A small CTC audio transcriber, trained from scratch: trained on short read English sentences (LibriTTS-R).
Rows from block 4, named by matrix and row number. Each number is 50 + 12 x the weight over its row's rms, rounded and kept within 0 to 99. All counts start at 0.
# weight_hh_l0_reverse: GRU recurrent weights, backward direction (gates r, z, n stacked) (model.rnn.1.rnn.weight_hh_l0_reverse, 288x96), inputs 0-95
weight_hh_l0_reverse.142:47 55 31 42 76 35 59 55 53 59 20 59 35 44 58 55 53 27 32 29 52 64 35 56 53 30 53 47 56 58 31 57 39 54 35 55 45 30 54 71 61 58 51 60 24 39 64 58 37 27 51 38 55 35 49 41 37 62 47 42 56 43 61 36 61 40 35 53 36 54 69 56 50 41 41 62 58 62 58 44 62 42 67 52 69 58 57 38 39 47 31 37 51 37 43 58
weight_hh_l0_reverse.143:70 58 52 51 65 54 53 47 56 66 43 47 65 62 42 50 63 50 36 58 55 30 62 66 43 37 62 44 32 54 41 59 57 77 71 62 67 36 46 49 60 38 41 46 64 49 40 57 71 46 44 50 49 33 53 36 54 29 65 60 46 50 52 42 32 48 69 37 46 33 67 55 45 40 69 44 56 67 30 59 47 67 45 59 80 43 53 47 32 60 64 47 73 47 32 51
weight_hh_l0_reverse.144:34 44 39 23 50 56 51 43 37 63 45 41 40 48 45 48 40 18 62 30 31 62 46 40 41 31 43 50 45 69 29 61 43 40 33 41 42 46 53 56 66 43 39 64 55 59 49 34 70 47 50 26 62 50 46 63 40 38 53 27 34 74 64 69 40 63 39 30 48 53 58 28 52 61 47 43 36 50 56 30 43 52 49 46 45 61 67 46 44 53 55 67 49 54 61 49
weight_hh_l0_reverse.145:32 51 66 44 50 28 45 49 36 39 54 45 60 42 65 63 52 65 34 26 57 52 36 43 45 48 50 66 39 72 33 61 33 58 55 33 46 41 49 49 38 50 49 40 47 39 32 34 34 60 48 45 71 53 67 75 38 57 49 56 45 55 27 41 36 58 61 51 71 28 40 63 66 50 58 66 50 60 60 41 49 59 68 51 55 61 71 56 57 67 57 39 48 68 70 40
weight_hh_l0_reverse.146:61 60 50 63 49 33 44 51 41 32 35 64 42 29 40 51 70 61 19 50 56 42 50 75 37 43 64 34 54 50 61 45 47 36 64 42 47 43 54 56 58 64 38 47 47 46 74 50 63 37 63 29 56 43 58 34 53 47 72 73 56 36 67 48 35 70 44 31 32 44 66 49 43 30 34 49 37 62 51 36 40 51 41 44 42 53 47 43 37 36 59 61 48 50 42 31
weight_hh_l0_reverse.147:39 50 53 38 44 48 49 32 65 48 59 64 29 68 49 73 46 53 47 48 68 53 40 59 62 41 66 54 29 48 64 67 30 48 74 66 65 45 59 57 42 38 40 26 57 50 31 50 46 43 58 61 34 28 49 64 53 31 72 50 45 71 39 44 41 40 46 57 41 29 33 56 61 79 76 59 55 38 43 63 48 48 41 49 64 55 52 44 48 36 47 49 59 58 42 47
weight_hh_l0_reverse.148:35 39 41 33 48 40 59 50 29 49 69 56 45 58 50 46 61 39 34 27 50 44 21 40 47 54 65 62 59 69 33 42 49 62 56 55 57 18 52 57 54 54 61 46 37 33 36 47 48 61 45 43 36 55 52 61 46 53 43 70 59 34 38 64 61 29 66 44 61 35 64 60 55 39 48 60 32 58 52 50 65 59 75 18 40 48 55 58 57 53 59 68 64 48 57 50
weight_hh_l0_reverse.149:39 66 42 55 32 68 47 45 39 51 57 40 67 46 60 74 43 37 43 49 49 25 53 65 39 69 63 60 55 44 40 47 44 46 46 32 56 58 37 55 51 48 49 43 50 35 31 38 55 33 73 34 63 43 61 42 57 53 40 52 64 66 56 40 52 32 70 60 50 40 46 50 54 69 50 61 38 39 37 58 60 47 68 42 26 68 44 58 59 62 55 61 52 70 87 49
weight_hh_l0_reverse.150:38 47 34 63 47 58 41 44 66 51 61 58 53 64 52 52 46 55 80 44 76 46 63 62 48 44 44 53 34 49 57 70 60 66 37 59 47 59 49 62 60 37 31 53 79 43 42 51 61 45 61 39 63 59 43 30 39 52 39 40 59 68 55 58 36 62 38 34 48 63 21 55 50 51 65 23 71 59 48 66 54 42 54 77 49 31 57 57 52 41 48 52 62 37 47 48
weight_hh_l0_reverse.151:38 64 51 67 50 36 65 36 42 51 61 54 46 68 29 49 41 23 54 64 41 45 45 52 41 64 55 46 37 18 55 44 34 36 70 60 52 62 69 54 43 73 29 30 57 45 52 53 50 38 37 57 42 61 54 47 37 45 56 58 62 42 66 42 60 46 60 54 45 56 41 61 59 39 57 41 67 61 57 76 37 47 69 44 39 66 42 56 33 50 67 72 51 49 64 68
weight_hh_l0_reverse.152:38 60 46 44 51 54 46 73 47 51 51 52 55 51 47 76 31 65 57 63 56 41 56 55 70 60 47 67 53 54 68 42 54 47 65 38 41 67 46 40 55 38 54 52 35 50 58 61 47 43 66 48 32 65 61 53 48 83 48 48 60 70 65 56 50 36 43 70 50 36 62 68 46 38 65 49 54 69 57 81 72 42 40 62 46 46 36 50 33 40 56 41 38 33 29 66
weight_hh_l0_reverse.153:68 53 34 24 44 53 39 55 49 56 49 54 44 49 45 42 41 45 59 50 77 61 43 48 51 47 29 33 44 39 53 72 78 63 54 44 48 56 56 41 40 44 19 69 32 59 64 46 38 28 58 55 48 41 33 45 60 49 39 44 62 40 46 42 30 61 41 38 36 43 46 45 42 39 47 33 60 46 50 66 51 50 18 69 59 42 65 55 55 66 60 49 44 46 49 27
weight_hh_l0_reverse.154:33 66 38 42 61 37 52 65 55 66 46 37 60 63 36 60 57 44 71 39 30 59 49 48 51 61 56 59 55 55 39 41 44 49 53 63 32 46 67 52 48 63 38 33 33 35 38 39 43 48 59 28 49 73 53 51 48 76 31 57 67 44 46 48 58 52 35 42 18 62 39 51 64 36 64 58 64 64 50 69 35 58 43 53 45 45 51 63 40 66 77 50 37 48 63 51
weight_hh_l0_reverse.155:34 31 49 65 53 53 65 51 39 41 34 45 42 54 42 64 46 50 29 49 58 45 32 42 55 70 55 54 70 50 59 58 39 39 62 41 34 44 64 55 37 42 63 54 40 38 44 38 28 68 53 52 48 60 71 43 49 52 30 68 62 62 36 47 58 59 54 69 32 51 76 56 42 78 55 61 38 41 60 57 49 53 72 57 32 61 50 62 56 43 35 62 76 55 61 38
weight_hh_l0_reverse.156:68 58 62 27 48 36 49 63 52 65 79 63 59 52 53 39 54 58 39 50 32 49 36 58 59 46 60 31 59 44 66 61 45 38 36 45 47 48 66 62 59 56 55 63 28 65 68 62 40 54 61 33 41 60 52 50 40 78 34 44 50 41 38 41 44 39 50 64 42 43 36 43 37 52 47 54 43 73 58 79 55 40 27 52 37 62 30 54 36 63 52 42 33 55 60 50
weight_hh_l0_reverse.157:46 40 56 69 66 49 43 51 44 39 34 53 65 61 60 67 44 51 57 51 39 36 73 58 31 44 37 33 65 69 61 61 67 50 67 63 48 71 59 45 52 40 66 61 62 42 47 43 36 33 69 37 49 55 72 53 45 55 74 39 47 46 54 64 61 61 42 45 47 63 73 42 75 43 64 45 33 50 61 60 56 49 41 48 65 46 60 45 37 71 40 45 53 58 63 75
weight_hh_l0_reverse.158:60 52 45 41 52 72 40 68 65 57 51 71 32 48 41 60 53 66 66 46 48 24 79 51 33 49 64 46 45 57 61 44 58 71 56 25 68 55 60 69 66 27 37 35 63 53 60 38 54 43 49 65 54 47 34 54 44 44 43 41 47 28 45 46 48 57 50 57 60 57 47 63 35 58 58 61 46 63 37 38 43 42 59 35 54 31 64 28 60 63 65 54 46 37 60 59
weight_hh_l0_reverse.159:54 62 52 48 53 52 58 42 61 46 65 59 39 47 34 42 28 46 58 48 32 33 43 34 73 61 35 41 46 60 69 19 50 48 39 52 49 29 56 83 49 71 56 58 51 52 62 51 38 31 24 45 37 65 46 34 30 58 56 73 50 53 49 39 53 57 58 51 51 62 54 48 39 72 58 63 60 58 52 73 69 69 56 47 50 31 55 50 47 54 61 58 47 47 58 58
weight_hh_l0_reverse.160:78 36 37 58 41 65 33 65 57 58 64 56 68 36 43 58 66 48 67 53 32 41 51 58 41 48 39 36 67 54 68 46 51 55 44 63 38 60 44 51 45 64 37 42 47 26 59 69 39 57 47 67 44 52 54 41 53 56 29 44 67 53 58 49 37 29 39 44 39 46 62 28 52 41 49 46 74 63 77 59 38 49 25 40 54 40 42 56 48 49 50 50 56 35 59 76
weight_hh_l0_reverse.161:44 35 59 65 53 40 57 31 59 54 57 44 41 45 59 51 50 31 39 62 41 34 34 69 41 56 35 51 46 57 51 63 46 39 43 55 57 61 60 79 55 51 54 67 54 58 61 31 38 42 56 30 60 48 32 48 25 59 40 58 50 73 33 60 55 49 33 46 50 54 50 21 58 20 75 48 59 55 42 59 37 61 26 45 40 56 62 71 56 55 58 57 60 45 33 58
weight_hh_l0_reverse.162:59 60 47 71 45 63 71 51 43 60 39 76 56 71 50 62 42 30 57 65 43 31 62 35 46 47 64 59 32 48 44 67 44 65 42 51 36 43 48 48 38 65 38 47 65 47 53 34 34 52 51 27 54 72 44 57 45 66 53 64 54 36 52 54 34 44 54 40 34 61 50 68 44 30 51 48 52 60 49 41 56 73 46 60 29 41 34 48 36 52 38 41 41 62 78 64
weight_hh_l0_reverse.163:53 71 54 55 42 59 55 64 41 36 68 33 43 61 67 50 20 48 53 51 40 46 32 57 48 44 39 40 61 59 53 41 59 38 60 57 23 24 58 55 48 60 36 50 56 60 56 51 44 43 55 68 51 34 45 66 36 61 41 48 53 63 49 54 67 60 67 47 56 35 60 46 64 52 44 51 87 57 60 70 48 56 52 46 54 55 60 49 59 63 48 78 59 65 78 38
weight_hh_l0_reverse.164:53 54 43 42 65 47 56 36 66 46 40 51 73 31 32 60 59 65 49 50 52 36 49 66 35 55 51 64 32 52 66 41 49 63 54 31 59 40 66 52 57 65 29 43 53 64 63 53 53 41 58 37 38 51 31 34 63 60 68 34 47 52 58 45 36 61 62 48 29 48 32 46 53 20 44 47 70 55 66 38 62 45 60 73 57 30 62 33 45 64 55 43 59 64 63 53
weight_hh_l0_reverse.165:39 42 56 68 49 48 69 50 45 32 67 60 51 49 33 64 41 39 55 45 44 34 31 64 45 74 47 65 48 38 39 54 34 29 52 40 60 53 39 52 58 43 64 32 52 30 40 38 49 67 25 51 42 51 58 51 55 58 37 72 47 66 57 46 61 42 34 41 72 44 51 64 38 69 43 45 55 57 58 65 51 43 41 58 29 73 51 65 29 62 66 49 68 49 33 51
weight_hh_l0_reverse.166:62 41 66 62 41 43 53 35 46 48 55 58 40 57 48 47 70 57 45 65 49 56 54 41 25 36 67 37 42 67 60 58 61 41 74 45 44 36 45 30 38 50 33 41 42 49 37 54 48 52 53 17 63 33 65 44 36 39 52 74 47 46 59 40 45 39 68 60 51 33 44 49 38 57 79 33 67 63 38 76 63 41 45 56 42 44 45 46 33 60 54 42 66 45 50 47
weight_hh_l0_reverse.167:48 43 69 44 64 54 71 72 62 53 61 43 55 38 40 35 43 70 64 40 60 57 59 62 27 47 27 59 57 51 41 39 72 53 43 46 39 41 43 44 56 58 39 47 52 39 65 37 12 72 59 61 38 35 36 55 32 56 33 32 51 59 50 49 53 47 60 60 56 51 55 65 46 58 45 63 44 68 35 47 58 46 44 28 36 75 61 41 47 47 43 46 41 49 43 65
weight_hh_l0_reverse.168:56 70 51 58 35 42 64 65 63 62 56 40 65 60 48 54 50 38 42 45 40 35 45 47 45 69 59 44 52 42 47 21 59 40 44 45 41 52 43 47 31 69 52 49 35 30 48 67 46 38 56 45 29 47 38 49 34 62 51 46 60 26 34 70 30 45 41 50 62 32 43 60 53 53 79 44 83 45 44 61 69 47 32 33 50 49 34 69 35 54 49 60 50 51 55 41
weight_hh_l0_reverse.169:34 59 77 49 34 42 68 66 58 55 48 46 48 49 45 48 57 41 38 30 44 28 26 43 41 52 41 43 49 52 53 56 31 36 64 34 54 51 43 60 32 47 31 45 32 56 30 52 31 37 32 45 50 42 27 46 42 48 36 46 58 33 45 66 30 36 57 52 58 49 28 56 67 66 63 57 47 51 63 40 48 70 63 23 66 56 44 50 64 54 44 48 59 57 68 50
weight_hh_l0_reverse.170:44 80 64 47 75 56 52 55 63 46 36 48 47 34 63 60 42 34 48 60 61 62 46 51 46 39 42 34 32 66 49 67 37 63 41 40 52 38 53 51 41 38 54 70 46 54 50 27 61 52 74 39 55 66 57 64 60 46 57 48 52 38 64 64 53 60 49 27 32 61 61 33 59 28 65 47 54 47 65 56 53 58 47 37 44 49 35 65 17 67 47 60 36 54 59 43
weight_hh_l0_reverse.171:53 33 33 68 60 35 51 42 70 55 42 51 31 38 65 37 66 75 45 33 50 58 56 67 61 31 46 44 56 29 59 64 39 37 48 54 62 56 74 55 37 57 52 51 57 65 63 37 58 44 38 42 47 40 35 42 41 51 47 38 48 68 61 36 57 47 61 59 63 36 37 38 40 36 44 53 36 54 40 61 51 36 33 64 57 32 62 53 62 54 63 29 41 62 28 32
weight_hh_l0_reverse.172:40 39 44 53 56 62 73 46 59 32 52 54 43 40 66 59 63 55 39 32 62 29 43 56 27 70 63 37 33 48 18 45 43 43 39 64 49 44 53 38 68 61 66 44 37 51 52 34 45 51 61 41 58 51 72 50 65 48 51 70 41 49 38 56 41 65 37 59 34 56 49 39 33 53 63 23 59 61 65 39 47 34 52 61 44 53 35 38 47 62 48 71 38 52 46 63
weight_hh_l0_reverse.173:49 42 49 58 49 23 42 40 47 82 68 54 54 29 52 43 43 29 39 58 58 53 29 53 65 36 44 54 49 52 49 68 37 42 48 57 30 35 44 69 56 48 51 50 55 30 61 51 43 52 48 36 55 52 44 64 48 53 55 57 53 60 38 43 57 60 51 39 41 32 38 41 60 39 39 61 61 48 56 39 47 66 40 66 28 61 49 69 55 62 65 69 71 63 87 62
weight_hh_l0_reverse.174:50 33 45 65 32 75 33 37 52 59 73 64 38 62 51 37 45 50 54 24 39 49 51 57 47 50 52 58 15 52 60 49 43 28 36 56 69 57 48 36 48 45 54 50 44 64 34 62 52 37 38 43 55 36 67 51 57 51 46 72 65 60 59 57 48 43 66 46 55 41 41 50 60 54 42 29 66 56 35 35 51 43 45 43 57 56 76 41 62 65 68 54 39 71 65 44
weight_hh_l0_reverse.175:66 36 46 62 19 42 55 69 46 53 49 54 45 57 55 65 61 56 40 51 64 38 67 37 71 45 35 66 66 65 56 69 46 44 53 50 56 60 38 62 40 43 72 39 42 47 56 57 77 63 47 59 68 69 44 64 31 47 46 49 43 62 57 61 62 54 59 63 26 54 55 63 26 59 37 47 69 54 51 64 54 53 49 65 51 53 41 46 60 55 55 39 77 60 46 71