config.yaml
hop_length: 160
depths: [1, 1, 1]
stem: "single"
rnn: "gru"
beta1: 0.9
Rows from block 3, named by matrix and row number. Each number is 128 + 32 x the weight over its row's rms, rounded and kept within 0 to 255. All counts start at 0. After the name is the row's rms in percent of the matrix's.
# weight_hh_l0: GRU recurrent weights (gates r, z, n stacked) (model.rnn.0.rnn.weight_hh_l0, 288x96), inputs 0-95
weight_hh_l0.248 104 [144  88 125 151 160 161 178 186  92  88 122 148 151 161 136 121 104  71  84  78 137  74 119 174  93 145 124 156 100 123  73 116 143 107  85 124 148 133 132 186  96 130 151 168  81  93 101 136  76 178 140 108 177 167 157 153  87 136  80  73 157 131 159 114 138 122 163 180  80 153 119 136 114 148 134 128 100  81 128  84 153 176 179 111  91 183 188 113 137 109 110 103 102 110 140 140]
weight_hh_l0.249 095 [166 170  92 119 109 114 190 171 118  81 138  56  84 132  86 137  98  83  95 164  79 150 132 149 107 159  94 111  58 139  99  98  87 171 120 167  93  85 126 107 146 125 203 148  99 159  98  96 164 111 119 139  69  98 128 139 118 107 160 142  71 175 131 125  89 117 161 120 163 111  78 102 139 139 109  97 167 173 139 153 132 155 163 117 164 143 152  79 121  99 152 146 115 151 158  85]
weight_hh_l0.250 096 [ 87 150  96 100  88  94 127 139 170 125  94 114 125 161 145 116 110 101 100 121 158  96 100 113 107  85 108 143  61 155  99 130 135  79 150 113  95  97 126 196  99 128  97  90 174 185 165 155 163 143 153  77 158 159 138  83 166  91 174  74 143 150  99 192 169 111 118 159 149 108 151 103 178 158 137 108 110 156 116  85  57  94  99 127 115 143 147 181 147  85 189 136 130 102 153 105]
weight_hh_l0.251 088 [ 75 188 112 137 119 166 160 104 107  81  71 110  73 182  97 137 149 171 110 115 139 130 172 160 193 169 136 159 126 114 165 166 145 159  85 123 148 109 101  65 122  73 148 190 118 140 168 188 104  85 135 113 138 150 108 117  97 115 143 171  95 170 159 123 167 168 127  74 190 110 107 153 140 137 144  81 147 140 110 146  94 110 155 101 151 101  87 153  90 134  87 138 115 149 158 157]
weight_hh_l0.252 105 [106 112 113 194 151 117 148  55 113 162  98  85 167  85  86 174  81 157 152  97 152 189  78 116 126 124 174 133 158  75 146 115 119 130 117 105 159  92 140 133  82 148 106 121 101 126 176 112 137 128  59 146 108 154  94 157 144 132 121 157 127  95 129 122  95 109 124  71 133 147 151 180 121 133 188 121 208 111  77  75  96 168 151 121  87 112 117 100 150 129 100 153 129  74 159  91]
weight_hh_l0.253 098 [137 113 132 162  89 119 104 150  74 161 119 165 169 135 112  74  90  90 108  98 149 126 166 116 100 145 166 102 176 111 155 117 130  61  71 118 101  79 122 193 174 154 101 101 159 151 113 125 143 106 161  78 123 105  99 113 115 141 111 141 123 148 170 168 109 191  88 119 109 150 177  90 162 169 179 110  96  83 157 176  75 166  71  94 159 128 109 129 142 111 162 159 179 138 132 168]
weight_hh_l0.254 106 [104 169  78 128 122 121 107  47 146 146 131 132 134 178 132 141  65 112 127 171 138 178 128 127  87 153 176 165 166 121 137 150  91 105 112 149 123 174  94 147 184 114 108 153  54  91  88 118 100 140  86 100 116 104 105 131  85 108 151 151 169  74 143 181 162 133 120 142  99 162 132 140  88 156 112 113  98  73  80 111  93  77  93 138 190 165 134 102  94 174 108 107 164 149 132 169]
weight_hh_l0.255 090 [165 142  78  86 165 159  71 118 147 164  88 193  96 141 154 167 142 120 155  99 140  84 122 167 131 131 157 146 103  42 132 150 125  70 146 178  84  88 115 111 175 153  67 199 119 115 158 105 119 151 115 108 152 138 132 162 107 129  78 152 154 168 142 158  94 169 163 115 181 100 118  89 119 147 172  93 137 155 143 137 171  91 126  98 100 138 113 185 157 155 175 119 102 112 126 131]
weight_hh_l0.256 103 [ 77 110 178  83 110 115 136 115  99 140  85 101 184 124 133 105 144 112  79 100 151 120 158  77 116 142 119  87  79 126 100  79 158  77 112 164  87 108 160 133 129 119  89 109 144 152 153  95 119 172 185  74 196  99 105 148 119  89 162 119 120 140 179 168  88 111 183 141 103 109  84  66  77 104  92 109 143 115 166 163 114 139  75 116 118 124 135 156  81  97 101 186 160 128 103 120]
weight_hh_l0.257 104 [167  99  85 162 165 107  36 108  93 108 125 159 148 101 108 186 189 143 143 164 126 136 106 175 102 142 144 110 180 135 186 124 171  74 120 117 128  86 126  83 123 133 135 116 159 131  88 138 180 173 107 148 152 137 210  95  93  93 114 167 160 116 104 186 140 104 177 121 107 101 145 127 113 137  95  87 155  84  97 137 106 108 122 160 114  85  85 135 113 161 184 105 162 125 123 150]
weight_hh_l0.258 102 [125  84 131 140 135 127 151  73 113 130 124  87 170 167 131 141  83 105 144 161 155 136 160 190 145 139 120 116 161 145 119 109 156 169  62 130 131 115 153 171  98  95  69 135  52 152 144 138 112 161  69 113 148 104 124 197  78  89 126 131  96 139  63 118  84  94 133 133 172 117  82 166 133 121 180 138 139 135 159 111  82 151 174 146  88  88 125 150 152  83 188 117 184 141 166 146]
weight_hh_l0.259 098 [128 110  94 129  83 171  96 165 118  90 113  83 152 104  65 129 189 100 161 144  83  91  94 102 128  89 101 104  97 147 145 154 126 122 134 156 109 121 188 107 102 183  69  50 102 173 106  81  84 139 118 135  63 134 111 147  96 112 133  70 138  99 118  81 100  83 114 127 165 124 132 119 174 123 108 120 128  99 116 183  67 160 124 112 162 166 160  91 162 177  99 149 142 144 148 117]
weight_hh_l0.260 099 [ 76 131 194 110 139  94 134 188 122 117 105 168 157 177 116 111 138 154 165 123 163 160 166 176 139 154 148 139 154 166 101 121 120 140  90 118 122 159 175 155 104 144 145 162 149  89 150 111 174 118 119 147 158 107 146 124 146 128  57 139 128 179 108 142 163  79 184 169  94 173  56 101  79  99 103 161 153 143  84 177 104 167 151 120 109  85 173 151 168  95  99 111 175 116  75 122]
weight_hh_l0.261 097 [113 181 207  81 173 171 128 166  92  61 147 120  66 100  93 183 146  68 174 133 140 106 164  77 137 104 137 171  81 126 136 149 123 108 129 114 113 140 141 138  99 115 134 161 118 147 168 143  80 150 151 137 129 146 100 173 112  91 103 136  97  96 171 105  84  97 147 194 111 145 112 124 142  92  66 105 135 168 101 149 110 156 171  99 126 169 147 151 153 155  84  98 139  87  82 112]
weight_hh_l0.262 093 [ 89 125  88 123 151 141  75 126 178 158 116 132  96 187 177  89 147 124 107 153 154 112 172 167 112 103 116 174 179  82 172 135 161 105 189 127  84 133 139  93 103  71 147 118 104 131  96 132  78  78 109 140  95 119  90 127  88  81 103 119  85 113 105 109 148 151 129 103 136  84  83 145 149 109 129 159  85  98 109 146 119  92 182 107 125  86 126 106 173 176 111 152  90 154  55 181]
weight_hh_l0.263 104 [129 150 131 134 164 127 203 142 188 110  94 151 102 194 114 137  68 176 135 112 161 121 174 176 121 173 101 139  39  63  95 172 140 181 163 150 115 168 134  86 125  82 138 139 170 151 163 145 132 124 128 106 134 181 108 122 147 115 140 175 124 144 154 143  88 138 133  96 137 110  91  92 144 134 165 106 141 112 138 132  76  97 125 130 128 105 143 126 133  69  64 139  96 168 189 106]
weight_hh_l0.264 102 [ 81 126 175  97  91 148 132 170 154  76 113 103  62 173 169 141 177 128 195 141 151 140 171 129 138 193 154 105 152 153 137 148 149 107 143  96 132 141 180  75 127  94 120  98 183 174 157 135 108 150 109 121 173 153 132  77 172  77  94  91 154 153 169 140 132 122 150 131 165 109 115 177 156 178 109 111 116 127 153 139  86  93 111 161 101 122 195 121 206 105 142 139 132 143 100 122]
weight_hh_l0.265 099 [127 123 157 149 120 112 155 113 178 106  95 129 125 204 116 100  86  78  87 115  89 136 150  91 102 127 145 149 127 123 103 121 128 106  57 139 128 119 165 179 137 181  96 195 122 150  75  98  96 106  91  91 103 189  91 108 110 167 153 154 140  93  96 115 131  74  75 141 154 119 174 180 157 157 109 114 136 106 102 111  99  83  79 135 160 109 112 155 150 124 190 101 185 115  86 166]
weight_hh_l0.266 098 [138 166 118 120 124 116 102 143 123 131 106  70 155 164 135 155 176  87 113 123 195 107  98 131  87  91 126 148 222 125 117 182 183 102 132 183  86 155 176 135  83 141 157 108 133 151 150  84 106 107 189 113 110 143 113  94 146 182 150  94 127 154 109 156 145 127 138 168 158 169 177 166 105 170 155 152 162  72  94 151 116 137 103 148  96 126  66 153 143  91 165 110 169 134 160 162]
weight_hh_l0.267 103 [167  95 100  88 132 110 170  79 140 160 103 146 149 101 159 138 107 195  93 107 145 174  85 152 158 134 133 150  82  89 138 135 125  97 122  97  89 169 114  90 123  66 124 145 145 181  86 169 107  68  71 143  69 146 118 156  81  66 151 128 163  75 129 160 159 186 104  92  92 133 175 137 164 127 118 100 139 133 140 108 125 129  62 109 148 142 172 133 156 142 159  81 140  92 106 145]
weight_hh_l0.268 106 [ 82 167  92 124 151 133 151 124 143 168  89 116  97 132 122 114 116 138 158 136 138 161 125 162 163 101  79 139 176 117 156  80 156 188 212  94 141 101 114  61  90 100 178 152 136 108 105 152 109  72 180 111  80  81 146 145 151 142 130  99 123 152  83 172 184 152 174 139  83 143 112  89 130 140  99 161  97 165 161 194 115 117 134 132  94  91 143  93 125 114 128  67  92 167 127 143]
weight_hh_l0.269 091 [141 129 103 104 139  95 146 167 141 112 104 148  97 120  99 144 126 129 172 124 175  73 190 200 213 124 130  85 143 128  83 169 169 154 149 115 133 141 162  62 142  81  90 124 132 104 162 148 121 174 166 145 147 152  83 103 138 147 112 133  74 202  87 154 191 104 155 147 125  86 128 144 138 147 118 125 104 143 129 127 122 123 141  88 157 188 113 109 156 172 139 106  99 167  90  61]
weight_hh_l0.270 097 [126 102 118 159 161  72 135 122 159  80 165 169 128  98 113 105 118 114 162  80 167  88 165 123 142 130  98 157 105 108 154 159  97 145 157 113 134 161 121 164 104  93 147 145 169 167 130 171  84 128 165 117 114  98  71  97 191 157 124 100 115 144 175  84 121 106 199  85 100 149  92 122 101 184  92 165  78  64 137 160  85 138 190 140 128 152 139 159  91 103 116 167 110 152  72  97]
weight_hh_l0.271 106 [126 170 165 123  91 119 111 124  70 133 180 163 153  98 153  96 104  75 131 155  84 134  82  94 143  94 181 112 122 102 108 166 118 129 154 162 121 135 126 152 160 170 173 118 165 147 158 107 174 111  93 162 152  78 129 160  74 103 140 108 161  70 115 145 122  93  94  98 105  85 106 159 123 164  71 112 158  84 158 150  81  99 177 182 157 145 158 172 101 169 145 156 155 147  65 104]
weight_hh_l0.272 095 [179 135 137  82 125 135  75 148 125 147  80 150  82 177 103  93 165 187 135 176 153 147  97  93  83 154 102  59 188  57 152 100 103  84 193 128 107 168 118  59 125  91 106 100 113  80 142 118 144 143 161 151  99  96 102 165 127 127 138 113 112 140 154 101 131 117 136  95  97 112 120 139 136 129 112 148 162  96 137 159 156 109 166 128 111  91 152 159 176 181 136  71  99 162 166 154]
weight_hh_l0.273 094 [ 83  79  86 159 120  76 114 112 162 158 157 139 105  77 120 129 112 167 138  98 141 127 146 166 181  90  79 100 161 171  94 124 168  92 151 110  95 129 184  65 153 148 110  76 168 126 117  84 140  73 139 132 113 178  76 112 138  80 169  99 109 161 172 160 194 121  77 170  93 115  89 123 124 106 111  68 156 147  98 151 150 139 139 135 109 155 159 135 166 104 149 136 146 107  95  88]
weight_hh_l0.274 085 [170 104 200 192  64 194  84  77  77 118 101 151 133 112 155  89 161 129 143  72  95  84 163  92 101 143 184 112 121 112 148 141 103 139 172 100  81 109 153 121  95 183 108 166 150 119 174  72 102 109 110 121 126 103 117 150 163 161 135 150 109 157  98 152  73  86 131 107  89 140  85 123  84 113 143 141 109 118 142  93 122 153 111 169 158 140 184 132 106 150 146  74 153 115 145 121]
weight_hh_l0.275 102 [141 103  70 149 166  91 122 160 144 101 128 107 101 155 145 159 155 118 187  61 149 120 134 129 126  90  97 157 130 114  91 167 129 190 132  99 170 140 164 133  81 130 118 110 109  94 159  88 164  75 100 146 129  89 116 189 118 149  97  97 132 107  84 133 102  85  98 165 132 121 154 195 141 162 137 110 131 176 142 130 155 130 220 115  93 134 117  91 112  78  81  77 160 109 190 100]
weight_hh_l0.276 101 [137 174 114 125  69 130 174  77 111 111 108 100 138 153 154 188  69  79 159 139  80 163 143 120 105  92 165 161 127 154 177  86 102 167 139 108 126  72 129 193 108 172  64 137 101 116 150 137 155 132 146 119 131  97 111 127 107 129 157 129 112 130 156 118  70 200 110 130  97 164 101 165 107 126 154 193 150 117 104 110  89 163 127 206 148  93 164 112 115 118 101 179 148  89 147 127]
weight_hh_l0.277 097 [128 154 100 121 123 137 137  88 163 172 111 118 129 113 125 149 122  58  67 166 149 196 148  90 146 155 119 118  88 128  46 149 117 125 124 151 139 132 114 209  63 137  61  93 112 109 107  79 168 145  98 100 135 108 113 150 122 198  67 168 132 120 135  98 157 120 145 124 155  72 182 110  89 100  76 126 129  89 171 144 113  77 141 108 101 134 155 153 102 129 119 152 124 153 113  83]
weight_hh_l0.278 094 [117 130 108 152 133  89  88  84 137 183 168  96 105 107 126  73 181 127 104  90 154 102 113 125 157 144 135 149 112 187 125  91 125  75  48 181 107 137 141 149 110 109  79 115  70 126 132 161  60 105 173  84 143  74 163 102 125  81 163 128 112  51 135 107 150 161 107 174 137 116 142 135 139 149 121 133  76 169 169 150 133 111 116 131  72 151 128 102 104 133 111 170 166 148 174  96]
weight_hh_l0.279 095 [117 148 128  96 158 124 204 117 132 123 153  86  96 144 106 108  90 119 101 180 109 104 101 126 111 133 124 123 152 154  94 145 116 137 140 101 153 193  94  87  61 150 146 108 110  94  82 154 185 130 103 105  91 117  92 150 121 110 160  82 133 153 127  67  94  71 104 105 133 147 149 154 153 126 170 149 156 164 154 110  83 121  95 129 172 110 111 118  62  57  95  35 159 103 157  96]
weight_hh_l0.280 097 [ 96 141  87 136 135 106  96 170 171 145  98 136 104  40  80  65 102 140  75 130 133  71 143 123  90 105 158  99 144 167  85 139 179  97 123 132 136 124 160 182 105 153 159  81 163 155  99 111 112 164 169 104 103  93 146 134  74 168 138 104 154  65 118 166 145  78  88 108  79 105 154 168 105 144 101 145  83 131 175 175 122 149 132 177 152 117 114 162 137 125 126  97 117 101  82 143]
weight_hh_l0.281 096 [160 144 116  88 113 153  68 101 113 166 168 144 117  65 156 104 107  92  88 160 138 142 144  75 162 182 115 121 164 149 157  90 130 105 144 179  89 129 139 142 159 160 148 172  69 111 136 177  80 105 160  76 133 136 131 108 126 142 154 151 158 139 176  67 122 143 153 171 100  80  99 116 120 163 126 152 155  82 105 156 120 101 148 126 179 139  97  96 183  98 175 136  99  67  68 154]